A small image FSQ autoencoder, trained from scratch.
Training: soap at rate 0.0013, 7700 steps, batches of 128.
Rows from block 7 of the encoder, named by matrix and row number. Rows with one number belong to one neuron. Each number is 500 + 40 x the weight over its row's rms, rounded and kept within 0 to 999. All counts start at 0. Numbers have three digits each. After the name is the row's rms in percent of the matrix's.
# fc1: MLP up (encoder.blocks.7.mlp.fc1.weight, 1536x384), inputs 192-383
# fc2: MLP down (encoder.blocks.7.mlp.fc2.weight, 384x1536, transposed), outputs 192-383
fc1.1152 079:477555485515459487479556528453462476396464543537504552568443535530524476482499495468521491498530531514508433450433432513516524493477522486497519484514485565566502467516441461510509464548593513410543444512522474538495534557541557458431476498530489560480500505433563510478505545536492511470459538461567529523461523537466499496458524435476510503543543414454473479408553475500450413481451493524518552500489519474388471433510456442471417485535570550517538530503537519525476469478521564485543438551433468562542530434442519435470494617559542537496462486538499460456552527542504549455
fc2.1152 119:514435554478472523542466471562546477596528525473475484459547426483475515511469476574506550541524487422441510555561501496478458504467450511502463485550474382434466540502483554530527498483448501549491520419542523419487488430492479458518509558508460484509481534494431487492483522471518479489526454528454449505452500459518469454550476495476485474466464548464517512420390546483506478510511510521547455501508480550543510495473531496534530561524475494478482494470475504475433506473506430558479546496526509431491476526479534513495497455411428468479547491470501535513439481400523447501
fc1.1153 085:528531544556478570544454440505446515572516467510552482566553478433422504464509484526620506537527522431461474503481481453528567506502531542503488493457469480516540507426499437530491504480474468518485506537502493503451544484505498514514456498509493515515514486516483534481467530562458401514485505453488489470467494457552497480499523490473460527499434474521478423478459549489430451528453517412556456543506529527535489445477500582483446500478501462449450498458519443500472501577507487428571583526567491531513482523482529517514492537525495487510525522538524469489477550516468402465
fc2.1153 140:466511418493516490449525493468566570498503497489459474475473548542561479540521567482427515499433516570538543541466542492450388484485507463472426505486531521437482462537510513459525519534481584516576519505460555518507490541523488528478497476489549460531564558504460476543548538495524539471508504487522487498539494534533512485526458528482501527523532512515533491466505491536529515465547462586502496492531493478477507539585540468497338571511516640563517512516502527514530514466470487512458451497469482523535433455506509508492489500500496499488515521477442486507461470456511615497
fc1.1154 068:475521462519494438441469496571499518495453527363495550476520512542559506506531484456524467511558538518446480476503459479455503496507451539595483449494545492544415432478517524503466473470572515490417488492454481490584424456572428458461442459501485513543504488521515548530455540525457487529434480501517497526596458470507434502456588550507502433511493493533520587605493491536505506479480457415554493516424522551524496490515456536597537518535481468426468472546495552476524512467509565462528497536562435519526537540529475507562479561518503453484487513521524482565453520485467507512
fc2.1154 122:542475493507526521541486488417481542506539497546524499547466432515442454514429512601479523471442488447537523484579541553545503482506553516514515513540419515453547528504469519533566531457462535514534495513578483497407543480430586562567590532483462433483523480516501463492502481469502524449555508517484438497426540497487533449547459472510527511507481461498545447430510476493516499496566547569443546512524468475517435535383600489434500479471518524536533534473504471497481466512482505551493519495500568474512473489428516489447508468497520514503504490460498484470533432519491478463
fc1.1155 079:482446489473486565497447476566498467457513417456478479493464478508528544422514540534430542513471488528504495506510527547468503491504480540474474478510546462527439467420530472503459503415480515431529523463435489542559432509527482460593505452476527430458483524572552508488496521504461499533462460463464509514563492515497446476428506509467522514475596470487530505805499493433455504514450506452493456454478518468435475485528486487526502495482502466460451503523490468523501504439488517495489520491565492544548454574525500489501534483435590473489545504467559504516507586525499499463
fc2.1155 100:475537502513503451511523508439503559529459562507523524483559485506529455542510476501557456469553514481369465492497416513548441483479455465477548524493455502455569527513493525532550467505488511509492512464588454461462536482452515523482517438518487558529546450481496502496531442508538538498541522533476490526482534516545481580529488490522535542484451542481425473410485510568484492478573447477534496550507525530583430483433498524464510535586524528468584491495461551574515457508475502506523545499491524504447573481472548507497495552549418503517443480483456569496490437504484485467
fc1.1156 127:472529447412496475489537525486459616438527546515515468486466487510486511485551490517480502497479524549518572508529494493536497485490557487477530519476457442438525523516472564365490452537487522503492526593518470464462504492499453470475548574456486475458543602419477537432478512443502385447485460471507472465559371557568535447482500464493318454530475526532493492555529516474525490468482512507510535472452525535529475467507487495525534531543507456481540519468501502501451504486449513516434477505473510529475659524462503478481508487463580510492458462527482495505558513505600529496
fc2.1156 074:505503477452527544481525475497508371510536546509508531514504425521469550467506529520525506465461509416646516489458518505481429511461493511557487488482465493475547512468497467530487503541467458485516538432541455492465507465444497497506515440526496370415507516500546528517512498517463414431477480428445431507476535479526486542493462440513485466532477522471504532473456561491513524522522461493500509578486491456526505516463469513498551516477536571518416515450544538570493498498481458508499579486492496495531559494474424528532476494496523530524474483442526490485536563473445479497
fc1.1157 114:509509505430490470547475551498513499534517503507509510563515513523509489523475491446565481546499522458511492455397540444501500501545494437441552510438486560538495486575498437519419476508539531494510468428552532499489446491507563504548482422518512482548503494425487477480490462551570531520499493462520511545480464472540509522470539524533481500484480460527452513332558477502580483539497485580518516540460470430635573541574530530491536534490495524527490531547515527558556488444447534558510490483488624505454556508485430507484490560552482481505514500471560492527567527509493460468
fc2.1157 120:538470451455455541499535505442442460501533470497484512460550505488474526476507488524532457485484516482447514561592430507445498518524455505563436494535551540477441545509472468443550561495510542560531569514492502481540530525540530538447474506477503535468503589463514533535517515491499477563540542530475459499437488542570485577541433491472481472452492559524580512549491456458493515476539466475457508474556520502459480482524484473506530514441531484530509499474536505488500549510465508456482535500508438445578383546489501455484459482486465558561492500532375482462471501516516494501
fc1.1158 134:468513504562520540526467469499437496527526471523482488449443492464484507575508525505531540436495433524525505543503475461515469514485539462506542509457515494411555512490525479505536508488402458536529492483492526406495481534431431486470502474574527519521455520534512506481453501478539471500479480441517487520525572521433460511505488484471502518431492496480514520406521522480477516447421499449486490482535497471430448562527488494525405504513511544476477501489545472517607407485538435576495491499558449486504403443525483478513498437543461494514583433486474525487485515452515448454
fc2.1158 088:530478511527504499472511488510522454496524473504525460494539521460494480505474502501473505460472476442546507504522521490491529475534526512547502469523509530526461552500533473432484514484528555508553559533542519489474478470523506494509544521506503495531487553431539488496483483550508441489560515510502476485499512500491503496519474501461564459551490543533477499553516502479517504514546544464529483476512490501561497492510509466531535451508507513501519477485471482530480535491482493456488504489517542489530493461464502468505566539506439492551507517516455416462538467485470537487
fc1.1159 076:509561458531507557537530522522484496420540537412528534534537431481362437515419448478549482564457531497549496468549499480547529480563527546510477565507492503495567480532490412504465500461478517490506503505541509572484550472594473463480494510448502516495518538567537519461487516500505499420470526518459550539527510552492518525505524480457511538508503432462460427608526525457493439554430526533506507452497498435441533469500482500526486527490519434477469489508476504476474471431535595414460546484596471444475478469535548516513420489490508443517514513520532561483481586476512460474
fc2.1159 127:487495478456493506508528495493483548574480465539505502488460541497683530430553582507533525472538536509440497516498515489450325555508491414466460424484512530442453484484533567494513510540532490481517526588456480443534428469499499507540501474567483473467558410499510506529553514498515472577484492498488419480494490465498497468472473493499492517540492510526514547519518462541456520465523436459476519466502538532478443507520550504537433498546465627504545514488505482525493548528522480606550464484477545522473464444500490492510529486507510479472520509483510451488483463413493511479
fc1.1160 096:509463466482511482472517493477525539413530558502566477549416510531507533469567520533496443537490515534439500544453509488487441459498559556485558500557464483548433452478458439513504509500516497516510510439545493426536522516452527516544562510479467572528486456501541492503467539502487538502566524544460499489538524538483469457465473505471515465494565491531497490662504542565456543551469467372523491487451469533605549451547513510479494489473450543440595494516501488479522479495510377482459536504538543586511558509515521476428513515381521492577432525511615548543513471479509558550
fc2.1160 093:495521468458451481552453503491490491531493531499434548509539531475466524498448487519486503496471480516567544502556533501406581554483544495474437494483506506465477550511542457524489491491502469484507531487417526568473534504561454467429451476528514521451473527441513491499537479517512397532493448514466516512411525522523526541550464541486457547505481536501549509510476441448437442470483524478560481446542532507491484535506469481520508464516482466530451516529484528525498564497423516482444454504488463409496484457506459494530526536593441523527494509536427362429541492467503503475
fc1.1161 097:506556543523523509526547470419517537561461505413450494508583426483527614496550574488486517521507438524514549559462478428544540466428517497531503486457481479519443480557552426546441514488539554485504514484431526496513478521445488454454484566460532519524520562551500463488514453532436548497565516496438509474491575462492475522506528518556453517455548578518478433657509535494461566531434373504476484568477473555470528430459507492511474494489490481515433502538528465494527420513500522480491494440513458537518509527508452445474488521425457436514501520507542546485412550514501412449
fc2.1161 074:520429491594474512458496512492480481529507510448517494469538538486476502494459487406420526455477538462542525525539538507434478546422500490528471476460545566495434502463516463466548584459535505567491540554494522519499483497458509498506507498488492508534481482469535463521519518480492478539532506510494483539478450514467506537522508474497542483463526516530504486561482470536516493460500554462497534463472514463531506536564472494510574457429501488450506491511480548463473557477465495468548540487494541425552458510499489469538480473564453570536545513459405434560519456501547499495
fc1.1162 072:437580530504516506548460509480476509485499544563495517542518568462514484470553460501494493519559560506447486412458508564546476472528478548470522497494505474588561509550486420543486501513570545427475493537522480497464512513489562533453547556517478524477515418430515538509464473485533510559526461518491469508478532465507442515476500509409551524536513396485457443559521440445435379464507454531508496532448522529451547467581492484542468475537544522515495514456481491544458417451476454470468580517544457560551523551447540468515487471517532440513467522504475477448472500528509573550
fc2.1162 085:515500503432432473409534469574521463498480496519456490453494414540502515526476463485501536526453518505469470539506524482521559557431480484481513541544436436439478462453497556498548479495480420494538523335493489515486542490510425455512511437410503503478485556559489507492525519543477504467506505542454553478515455514530501472473515460486464510474507507450544550453485520547574532465455472498530457511506515587531478532449466520484568570472466439449578509554471476504495526509495504485494466512471515493453522493504507487458512542472520464463529483443583524568537502479515434500
fc1.1163 170:496546513476455507515477524501489528525512480534477472478487467553399474540514512531526538511472481462475596502512587506457463476571442528491519511543476472531540506457522518506475485496510500570433487448462488471456480534491424483477518475558487492423493471461481480491529505481475468514486444530488445477507463499511517529507473477509534522532487556498430471534505500495529504484568577497543464711498510486463465500370538509482604560485474516457489478502497579512507490501305493457504503509583538472430410495513490534517520496485494521486492460581482527509522533468469471503
fc2.1163 065:512517487239500511527461508538465423483505449482456504506497535470557511497501558506521512490468463544429524507501513532513453500458544446534460515477495495486419492516524497479492513522487474507530515586501462474501503520496545496454564427480518502470432535533516461458521521508472401510461474505493517467530485511493519486543525514533510460520528538479533529207536509544509546459463536487503513478518476456505490459512486498485652442545539489435493467465546458448482478453421532531504526468500491515510383557530523479547489495527547479520479443536545492459544517497481571507
fc1.1164 126:541563587470531526471537475498427452448535532445476436497558435522495535566523468542526551446491477501500507519539488453533515480501541518572525591448433402460522540520549447595533545524413438543475528492479485515484571482459461514413494511580506449448561393520485459477495501490508461560544554518496531466498601525492559550474451547520473490439506498542573552456542531511498534489427529572515565487444500447460463473515540469519433481525448462515509491438526468517449462528554496467497575501494392474555503500515453512458528486537526472523497489484551525544515513457463570520
fc2.1164 099:451532432493543496488524467441468536599471467517520511521466544475469469449526548454466534487484499492754488516529466521520472563536509507529494452414566581449534494530494500511481491523546527530449472573435547510468474508471498495533496466423515558588479503485509529487510525499534547439485510446497580492538399531474492457506520520484534477533536480465419453456527521467510453457610500528496493535558550512509504537448445514476484491531509511462495598522527514502504517506506488566515427504493584528492549513500446488490504523468522492547480541567448556457537542465449534421
fc1.1165 067:449466458487535468603480495482629497556404526528572466541484570449535492446459497563449499506453569482509513538504489480508510496456508484458449500530531457545469486534482506515555552556551505545476474515522493447515454521497453491422459485496472485509527513464513523515483491503537522480546539403507514474521446490467467471461481471485497452432480542510494492388487488544464398589570472464444521546505528474521493506471460536526437455461506563492450531491518495492491570541523478505414564494463549532410498526486574590522499585447511462521509478459609522499532579529527481522
fc2.1165 123:518470521462479504435511517512426504493508515451500485474510397554475498555602477447514477463578490455469469485480569532546450440553489493551538519459477562495487487491564518448465467430510505491522483486506499544449481415498495497564529589475492537519528479525507523477500530474517397606504490613495505491484572531482486555549521521503483465545515444489516464547550507433488529461492576580541456433501461580553478523486551499479507510513490371535523488491512494512497458521499547484542437506496475485579453517477453472433508436538501490516469524582510531496443448503440553487
fc1.1166 098:550565514491475485494537509508542427525513522532498497566510514508493519502478508509631497512422569455513438480459548429480542489513484369497501519515507590473478507521470571478507479519471542499538436466531541485509411538502500426524487508480507498517516462471434468484546489491523547504464507485499526506461478510448568478501539538573452495519460468499430514328548488431496503507500452533544493508528477497590580562461467518512421560527488525580494516498562507536564520548470540520428469499402510453451541469564506484502502508513433511442549518549535536514502536482527461502
fc2.1166 101:464467500515444553542515532502512609468528544411492513481547501502465496485459455483507499499536478510452523507532432528509477533524506577514513480550454400535495521477508535572547514486527515524445557522508448491491561461489508516477517466525512523505465488472551499513471515484525515564517487551481446498547541514603537558478461553465503515469472545484518485669387519440478481478556559450525505534495514547536487488500507449515551419492532483466460513492475543529475502480446460520539605517560477507627417533477474464482475475463448514550474524468515487514508529474460578500
fc1.1167 091:509528466547479494492505459472510533520456440541498501450482511486467501502483418546492547468501504430576472538500554483514516550545525463489486456579440527468538477506485482495528535454465493507555591481485491461528516459457525470535456470487499497509427384476495528481495582599480429527549468526501455480475529461443488505508517540490548540539514492484518516315473548509493441537422523458534577486495506576467530582615469489496585459475479573450530478513500501500452484499469523417512492509501514470501458451516508488582500497497504532500510522516503488473554518357450573570
fc2.1167 071:508486524489493494516519498511518569498480492526522519493499462482493509479508572469507494526475527530568464505475496512537506459500489488481500486564486507506530529440466462565512462512499473465449462526478513490511501514450511481500498510507550514533534472517532509485454514469496611539475476503530490468488492499491528503477531517528512517499503504486477515227539492542528541494536520491483534473527493478511468536454519530501394496472507462513525547535474463491494512532485512517508453497486525555567555489495515540523554495503519446490529509538520489538441461519523461510
fc1.1168 089:487446561458548515519521468493544465444579466467508409494511471565548586528552491498453469526526517557511515477480505494587497566484507540553543564521512518496459493471522476533499455535472484490499461505471475471510507469494522515527550515443540477489540405548508474471455474482456472548577459504432576485497519447506525478525571493513535525469536468480516473752426582579517592574484480508497498461465521502510481492528549510511592529508501482505482451452493514541512501458503372487503512510588567472537461519481501468473492461465555571498428512479536522503493521521531530549
fc2.1168 112:500503442522491482560470481472455477537495526488467582502485602420512480489449507626510511531408474509499548505466550534426578429537503510484398456445522475458532549493479469516484533491529513521456514514436559533523577520540467553471443475548467500403424461458490469528518503489515493551483542534495440473505567512517496507513485550489424542499542516521468497685547458370486509482498466490559524464506529486450501551464494503487530476538485514554491545498497443496535498549472565471447427491475521476470518494472491510490482537516455478519532480596507421466443469530485430526
fc1.1169 071:506524474523454539483471506475567504453512513479436501526446463533560455523497538496533479529514483476526547503520424441423564570472487508552469504507552536440518513494568472501523489409516543569497544533518583459490425494548439512414567485487482476532534476581506490510467538513505453450526461437505562508550459574464446441503473487506445493494540544476524495602491485451508459539469506457440502513454560419464554538447491497531540461511497494480512495466496468487454509456517534499498466486476585558464490524508579505468501501480543440508463452534500486517574491472517506516
fc2.1169 163:488528512515556503526569555437431495517492508433577489465534490501479551547529454514458496462548501548455489491476563555573435444584502535435533490503455464580494483459462539576441493493471495444482500474468408543504564532440547499531478550493534510495465417485499489508524495507505503584469523562466467473496598535532511520514525515454571505568471448524508500531481497569470540443537497503576507532518464537533532466459594553531481490479547548547473476520518575480545453522486505484548522521508446440555504493528527495498499476526438509474478497468491534499394517533462535474
fc1.1170 086:550451500499523520504504536474535499480526475489493475488429498503450538495499482549430521491506494547538507499489518518579514505529467497506481528530506499563479492470517509497490528507457421481543494515535448568493533518519494523533511442498440381414469440536458516495515527453461510546455529545494509487520464481465486441497552500516467507447540498511494483752534533415503532588542519464503498462453464488427430511491497473527491515532485502418472487499525437571517490467512480484459478483530480470549400512566490519477511448518573536462502474525506517501495534527444499482
fc2.1170 063:434510498566451542539459498579498653517560558478477554495530547462557503519440542563441533466454542462249457560512518503473517505511510564484548485489497539477493514470508477503473514422484528476426576448506538447495504463473454452463461513495542632499507474497513463554471536484501526478479431484493510516539550523450512496508488443468493515504458531478521539416504483557501514478432511466498538507491519509487447473459491521510506501516512455457479513513461512482492423491503516518526536522464558520479510532472507532522449505482479475546455551492552583510444551437538479531
fc1.1171 171:480520482369484507470544502572525407518535497538452452501514493520505514524506502494483497503484506497500569505493466504475463438511468488539461531516500521511506497422450471494479554515522469507481521449515505464516463531492492532548537448435513471508484450529494472463506510470510636495491507489530527493479505485448503451499495498549446449510495569445461501490482528501465505515533430525507505342469510363466505485572507508518515594492542511483486498462517512527474492491613479490518508511493515505389448468508462523480518521492459535548510431487500522509481494628484462484
fc2.1171 104:523501506655505490497492504466538577456484500491513456506466517539463511499477486487505494468502476453587496497482512518493483484420502514473486490444477478505479467465513468503512518504496493485476519437515473522455477510510528461521543569539478514473485515518512502528492525509493487494481497487516514537539484521475490484502472509528500518497470500506498510336497526508529502500509504501496493538487554515470510475469459514465875507494489480485512504479452518474541503519486483520510472512491452498535527518506507483505526475484530488428472479455484499515513509518554546482
fc1.1172 095:543493491467459488540462498527518526412533471427505482475519476586477471513482534469523485565480447550420465473535547498547517470496406522532503558473513531568505509423508480544509482524494475489505431505542483578550502484501467526522481493454501429526539486514547484476429505508486488498505474509405505498533527479513479542525549544508531562437507575458510520678456567521522605460475534409547476494453497496562479536458552480485562521568480463496464444458571522521427510528483490468541540471537520553514508568520535527472560495504522540475513518560520473471550537507503445525
fc2.1172 117:493477509520474531495498502452488481604453531570481488470488559440548489455517444599445536465470569477473515538433461487430486555578627488471442483550541417430505521538482544485444550468515476493521541506448534419496562539536502490520462454551453522432487495453487510484535526513506506524507495495524463505508512509545530425498495493505415460469480494531487479544553482465461456560491471566461534488471509510420575459603459542529578516495525561463534574491466508530524425520472552467504493548512499459440463430482515531524443483527485494472525469486422522557446533493496535443
fc1.1173 069:502433485479536482441479492497539498511488498517517505519504547454549520546455512569579448467497547497472529509441481547526483544460453548467434499504501452477495460511508429445517471477514556476565510505535519462527501524487467513433495519531575513470450588477488500478412499499459522469493526424503445536537585532465429463514505513494503481508533484549547486527536517539456477479470467533486544536454490537633477578503510539467457499511493465391435511494502505489505516448486487513526527482459564463497502533427572540436474537518498465581532521508489485621414438542523499467
fc2.1173 129:465520526564513488609522535499482533489491476419472500516460473552427446510531463478411524476495467494568441489516555491502525459445525496556515472504500627486454560492520505534511514501522472502410527597440475560511486462433515505548497455487436449510596424521511472499489517531534480543473438579490512445468483477491485533497506484462505473483548494488492503537513493418458529540473574519558494493578486500469470538524497514503493519544478535574512496529509533490535500523500493497488524530498526525499486416575510477583494503442502463424539508524513475443520569487516494536
fc1.1174 114:491500556547481554492522540472510538453518458457457519455518486499471526564458468510495535549420432521491455485483505523531478508544483513528532483494490500507505509465500565565518427404487468434532450473467516505531489449537521563477560453489535451546431531543513499504479464499463563496515487501572523518497535491499577484464554528496488539457470529498443476542465520449633511585497439455548457512467493535448532486507456489539559530526509516516447502483429525515511478450406499559484516446506515512522570551495497436601513434490468452422454453557413458503458535478532537475
fc2.1174 102:530508492535537499497480504503459378543518493559480503528477489471516541512534501409461445474518513499296539487488533533504515476345537486501455464624500534527514543505517424498501493536525517531470518673514510525478436501464467530538446558500484557469593504486516500513546531487511385461485535496502527463501506513464479515517506475545570473534517531496507559604525462530504492523504497518456497438514515480506472553490418516514618449452479564523494533531463457535458542518500525455539519486496507481462422479464462501465497458509537494543521507478517520500515425533507549490
fc1.1175 099:479550515479518438492530477510462466533463482551465508552530472517500523491518591462483515520467521530488442493463492453485530468471600482480564468533450518519516510594485519592521504542484543504454489550445470474492508504424486498487448524456540500506499459506495521439477528548560515421465498460568545468436476511516486481543516451555551497530469492446511461230547515421562438524560506537546517536567474470473468516455432498448427536568566547556448542520545510460474556495519539526475474506461549509444516492535451501504469526549498534505494503503465560496488475478470525515
fc2.1175 108:496484485520503502461486532508451487476477523523515509444494494482474452541465418479576506486514511535648529474525509528522467513490472533512474505466494499498501475504496565461530471442516504464620435432566473444504445491494511479446603453478500501527409534488475480523506450449466514466528463505499482537516470495484553552529557516480492510499477449514565523416446465632526502459540519459479498607481502510506494452544575554493562464375527399490535474454485477498474435498552441457526615467469408530504422493499515487501445453463541455511471510351518468531501527516543478518
fc1.1176 098:524457513467564521501502465567446435536536487516514481509446486505563469453516558505480487468576481486514480514396480495460447504569555441412442509475585465503500457513510615496520480522545518516495573528535568539567437499495504521504511526529466492507432498464500495580508511525529532534519563430522451508495531502428447497466482419505545439503534432549425474440527461516475512547519471504492493512480531479506499474570461477484419447493488578474491509533470476480544496478549506469461473486521548486479493455498506509503558555503504487450558496499548498467466525452467501493
fc2.1176 083:456522442414507471543496553489490610462472519501526519471464534532442493549513476493493501558470502548281552493580482528561492518471390530489532517515439510546544528539556414487569512476522476483479524441524470439423487516417525541522509389484492493528578504522513493537524501463502526480496477527502512522507497529483537484555560552472487557493520502457558497395447484527470478476481493539515517554454536517590486482439520526458448538585494547536505479447505536604497477516440435515497532490462440568406526508482519511516499474465476443451501511502531539564517527536527509513
fc1.1177 095:507449469479510530489522477450453550508463591457552521595467486532504571509485548535555517486523552428435465504514486540472484443543513490440544435503521511487453488469444386546548502539542485437489482438538550506505457485550506588535436488437507505461498520516503507481482581459523550519464510540470457526489501464509447434512522511476555495450541477532544494468489510517425436478532474469462439476510488484517547515527411521497456514445477510448417459495474469442511532529492483510505512534493489571523493537524539500522510533490585436523478514497504497525540475497501540522
fc2.1177 108:498553524514491473420481503569577508459535469495477550426562484452509435502508465477475485501462445533441509479508461499520587577503548484516462532520474470499488536505558521451492476500521496557573481543493585487455591503507483440481514474515515465524452579447557523476523459510508447495518501492483543489463550539538503531505435514508492495486503561511519555531532494464528492487445502519567495472481529542515500523474551445521592470521497493570536515518511531516482540453400500457413546510509467452535603467468513483431528520458466486534543495516514526473458505495475451475
fc1.1178 141:524478480691510529481504510514475575487477515512523512483486496492504442499549489502524530469517501620473597514501464470527486465539509494511507544457473441477433518467544568458446551453511462529491514586472469505486480540503481438500532548522486548534476519516472478523529453478500504522475519513541540525535444584468490540465483473518503538557483506499487471373507482493480519499366518495491539381519489517470487483515430461489470507473568445479481491498489511504533567490563497529462484503532461486420493532515528509499489470414535504483497471534510514514525500520510513469
fc2.1178 085:508497579647496490518527477491502509523500494516474486504506515488566527499464503527466509526516525471392516474482528495489520520485514517499545493513478477482480468486483528509504489496489515486525520467482477531545486476529510494541428476544503472532473408483466515479479514513494580479475499513507529540484547490506520525502487468527500506516477508507463472448516533478471517515503487530535528481485507496428492522515553513479480475496483562542508462541503546466531472466523485504514501519528529492418462456525500504474478503537473489456520496550459509511455532498456467476
fc1.1179 102:502510447433457490452487541489527470476566558442512489500562572498542564539497426482477526485486485543589508545550558520514527447494469511583456526475507456484498523458491490559515502473500510456503525468488458532529537552558487545403462495487505546470484410530529477478514537577426559483444526533514469470492524521514500466572540516466424538452484503487507570522556476512481479462470512517537558479524511419435453474536546503485482509512517450556506461475509451525496455467486453514528477503542448472460558520475458499495554502457567444414437511494579510481511526435505520520
fc2.1179 099:500511518562576521478521517474531475534555522516483517468489460527456478491482495475445468469457520500710481518442504514469504587542535468513506535504571528491508526522492451462501531483537502538494509567461524489487526514525485505551510470494517501504472559465499523478518495509482495549517510471498466521488458509498537503504499478501526469525482503505461462423542484572469457507528544505485552561506486532461492478481540512541547485479494521460484515521505517469527572523483553445525474491502552482489479489474508473453487496462421522526544510495438536512534496541530492475
fc1.1180 088:493468446540408446499554442493552538476469508509504522476497451577476465487516486560481491489537494411538467510484559422490521501554471475530473451557446504498530412461497489450486541466515425488492486399508508482503517477494507458502444476478520449480570458483489554531503533490516430512478489544501398482568477474541454438458512519481545532524479598509525495331465579405500475510469529516483509400477490504399465557544413501483521510496436500461515524537539470494558480475491549431535457538486484442556498483502554514498525506534493512484550440462663507545525508451464575478
fc2.1180 079:500508543506521529494504522457470591553504441488514447548489492478545479547532550479492517481482539508500512535491519486504417463444462519480473490464501573468560496529477528545497528542503473506441511583494469528460453513465532534511505482462544495462486418519503456489485520464498538446528508533507585494467501514507510501552506506531513522528520515473481475395466496564447501488536452509496485505520507461514498471476584484468427515524579475545492491488537517528449537540492473564472522471495501510533576486535439509501515497446503510472463493532521513444445503477481432490
fc1.1181 117:493524566479449542543571524518517505512527505477503497511481497485427527539566471511578525571493396550542518413575545522485563515506466485516500511544489500479524474560515490504498514577533504493507438513512483508561498558479550526534558477499458458496468523560409546481517497514444500445500563515515466522495420467544545424485548450445457476469522503429561534520497517426531528422564554504483424520444475503579509472489488452524553467489511490537509529503540453492490578483502429500479532449492573479442467461517490489468508509486465477495488511574475513516461453555564486537
fc2.1181 089:487520504486528502478498511468445420503524481542529496477528457501509486517529450553515457463578507443319473510455536513501530518483511476478508529498503539451490532477483501493468514489495478482525463464496506536486518494519462459511420461502526556504522497443501521521524502515466430563504494547495474486519514486495499594500490483480520501539531545498479456483547472471479518570493449485454511511540495452539497497510457479452829536454502472396501486490491570560504437503550509463512544511486566543460582503508498514514478522521457480538471494434544579485525479561500454466
fc1.1182 093:468497497422435435547524498499485481492553567543480536546534481527543463492441541607481526477486480526540563604492490484446513525544485444544460523483477484416558498452552522522546460562527500515494528519478506508575518538460537529542512495553517501429525434518528527472470506508497537476504511506523420503494420559486552519516574481529499495509541514479529550525519501569491573541440495510516560502514497533456489460493445492537550464492550455500471537459483505423494485513433505549523468503478610506497547505464468477457524581545545541457529453487583478535457481534432550504
fc2.1182 088:528488504429552483444479483489524545471472451476549493432448492445466543526515504434529455464543541497563467488507453448490497534445413477505528491514552536551445513516465520434499507429447502465562437504480487484489463506475469448432511522448504522561484541524484461509536497503448512504464496476541517535481523518472478501504484531478509480477437529501532483459439479485504482501593501448456432532493522469566515475525625533496346540442523604516515476504488512587518515500544499465476517502451426560479379508485526455458505443459453487522496527435433546490459455537555476435
fc1.1183 114:467485474540489455527492513477504493438521511523507475495496475508528461467476494508536600481533473433478554521472494475479524500494524553503529440536472492481512524568543489509565522473508509491476589442492525475489491558430477451517458573543499513520515437469535486521485463536529556480496482467485447459532483505487508504500477459531548485517469523507476509398532527487537551413549546470515460542575543460571504558548508524512331432501511510508536555466553484518486586504578499542476456493501454499450423445481517518546529606553502600490609431436457558480529444496468477523
fc2.1183 080:518472526501455473451500502452507635507519491460476485488518573460516469463458468488482513494518499485216416535478500463460486501492521505489488502576520494501525490533497484388552486524464455489529564525501503432548497522529461499519474538502500441473467499529486497537436499460508597558509472492494486495469486486444498457470462499511517473502465481481456494420475479478493496521466495468471490527480493536503532479477485437479542494488524468505470473486476461504512451513474526478503477509508479496506544512498507470531530562532539474534523525516542544529464499446448564520
fc1.1184 102:513541532394478514505590479447510529485469519509463495482461487607490477470502565495513491482507484525451471504528446548498489526537501476493483446466497486450492454496429474513526438489525507516484512536517485463459492569524523460558446445541477471483479492493496524547526510503505479531474491458575523518489509469393457451498489523523557449517449505461539495544417521549569560423464541494499544543541516526446504436510503495482472489516459525516563506460534490529490457476575462507472447483523428572410554417469483498522498566481531537518482487461293457564489446520504528540
fc2.1184 079:533541514487507495497478528553450369553534466497518508536502590429561476504564477567547495519489440492586498470501520477504521483581506497534544515511483524506529525487522597509504520549504534515499463450476464558549553514516528560441528571505462500504550588472492511447473471488491499546507471505540459492521515487527446561459513516473488539536519447451493521571487486447531486479473494487466448450469482477450504520478417467538388494532534522553509530528487474464487496463500505463479512501453562475578451550553562496499490484519526499497490432550564572415500499503488540486
fc1.1185 123:499544431494560535561489496490476464456516495555551496527455584487497462531522525536435521504532461561517558512519419496580503521482617499409486501508476497502552490488524518554501464542461549502532452493495461523493522519462514564562512497490445576563558515439461489511508468631484640592458556454500512422524623458497539479504531488466529493413486481458526509550537450488550521498451489466486572460520483483576501464485545536495526474544532474514500489479458479509488526541529531469458527494508499491458540502515461506475529484380412455524470448561554494450511452489484463557
fc2.1185 097:510473595511458514507489520517522457543561497469446530433483509435534516531486501479456513486399526474367512538474549487442466479503483497519474508588568487454485553518519488467493512483502474515496584512509550474553480504487443489453455488518521568535486595457549478498550479493494453506522487501471498542461538523487507558519453508510471489474531546501504527532393481479535493491558525520519509450541518497490483520494540501529654530470464474512457514512500525485487539521496507511502465504544526471580520502495499456508499488553438561539559553484462512545482473549486438465
fc1.1186 099:466510576510509457459504488494595472544566502627569501516523553558565473420530516468516466460429532481544518487515496494501469443611446553518485512526427492527523492510487555637526530503508546567470526543430515516554471537493511514503542556405470517489576502562498560500543506487531532499515473432549497520448519529493518465494480458476511509566454486541472471467525512542531446527509441465480477504508500500554480470478527489437415549521528524490506531457490538488496516496529475548494603555463501601508576478505499496545528446485560501541509491518462530575567418472547543534
fc2.1186 088:499505485487481499549499535520444496498434500439487472486511469462501505534429448496535490528601478594776529483528505552447564560494496503479477471477521446486514461516488520483543493462483499490567491471506473446447517471552477480502443405502532550505458519471451487518517498535455419553511525538487454485530475503467498535510460454494517490484511486506527520441527487579466490439468523456540537582505478552484573497455585531523481440439493526542496542513515452471471470527496539448472468495530473454387483524495509498510490494481512495469510522408543490469468521533528417510
fc1.1187 086:514498513502556513501489508553557492539492494508451467547512599559520526504502482566407490514516454525542424528451537488473523469527507528529517490486561522448511509497492632494494528547509518456531485494499483538508511508475491463572525485565481441466461415517512453471484548493498435519451563480483469483529468447493489496527492493550531488471495554459509495344598479517444476526515530496528467439508537476446473548517543479479488514500532509463446491477572485543491422449534492534493450488474553470513481485499480518497528570576502508545550491547539474468448451440449513482
fc2.1187 092:490475451440509508492525564531506495470539530473474511462518471452507489519517475485607507511506486570425583488488457485553452510557419498497514472525480465484520498525484516435499497488508477485452503495554468448516478462464552529486496504464540510489504550501472501533505461482491527438512485485491499526471518534496492558498511487491435509513515448455512514388468468480538472479556478554495520574522490477490508475529478534480295550485493489538550523500496492534542542489520473478531508474470438483470454481497531511468524465461518494454531500452525464501466506505525500490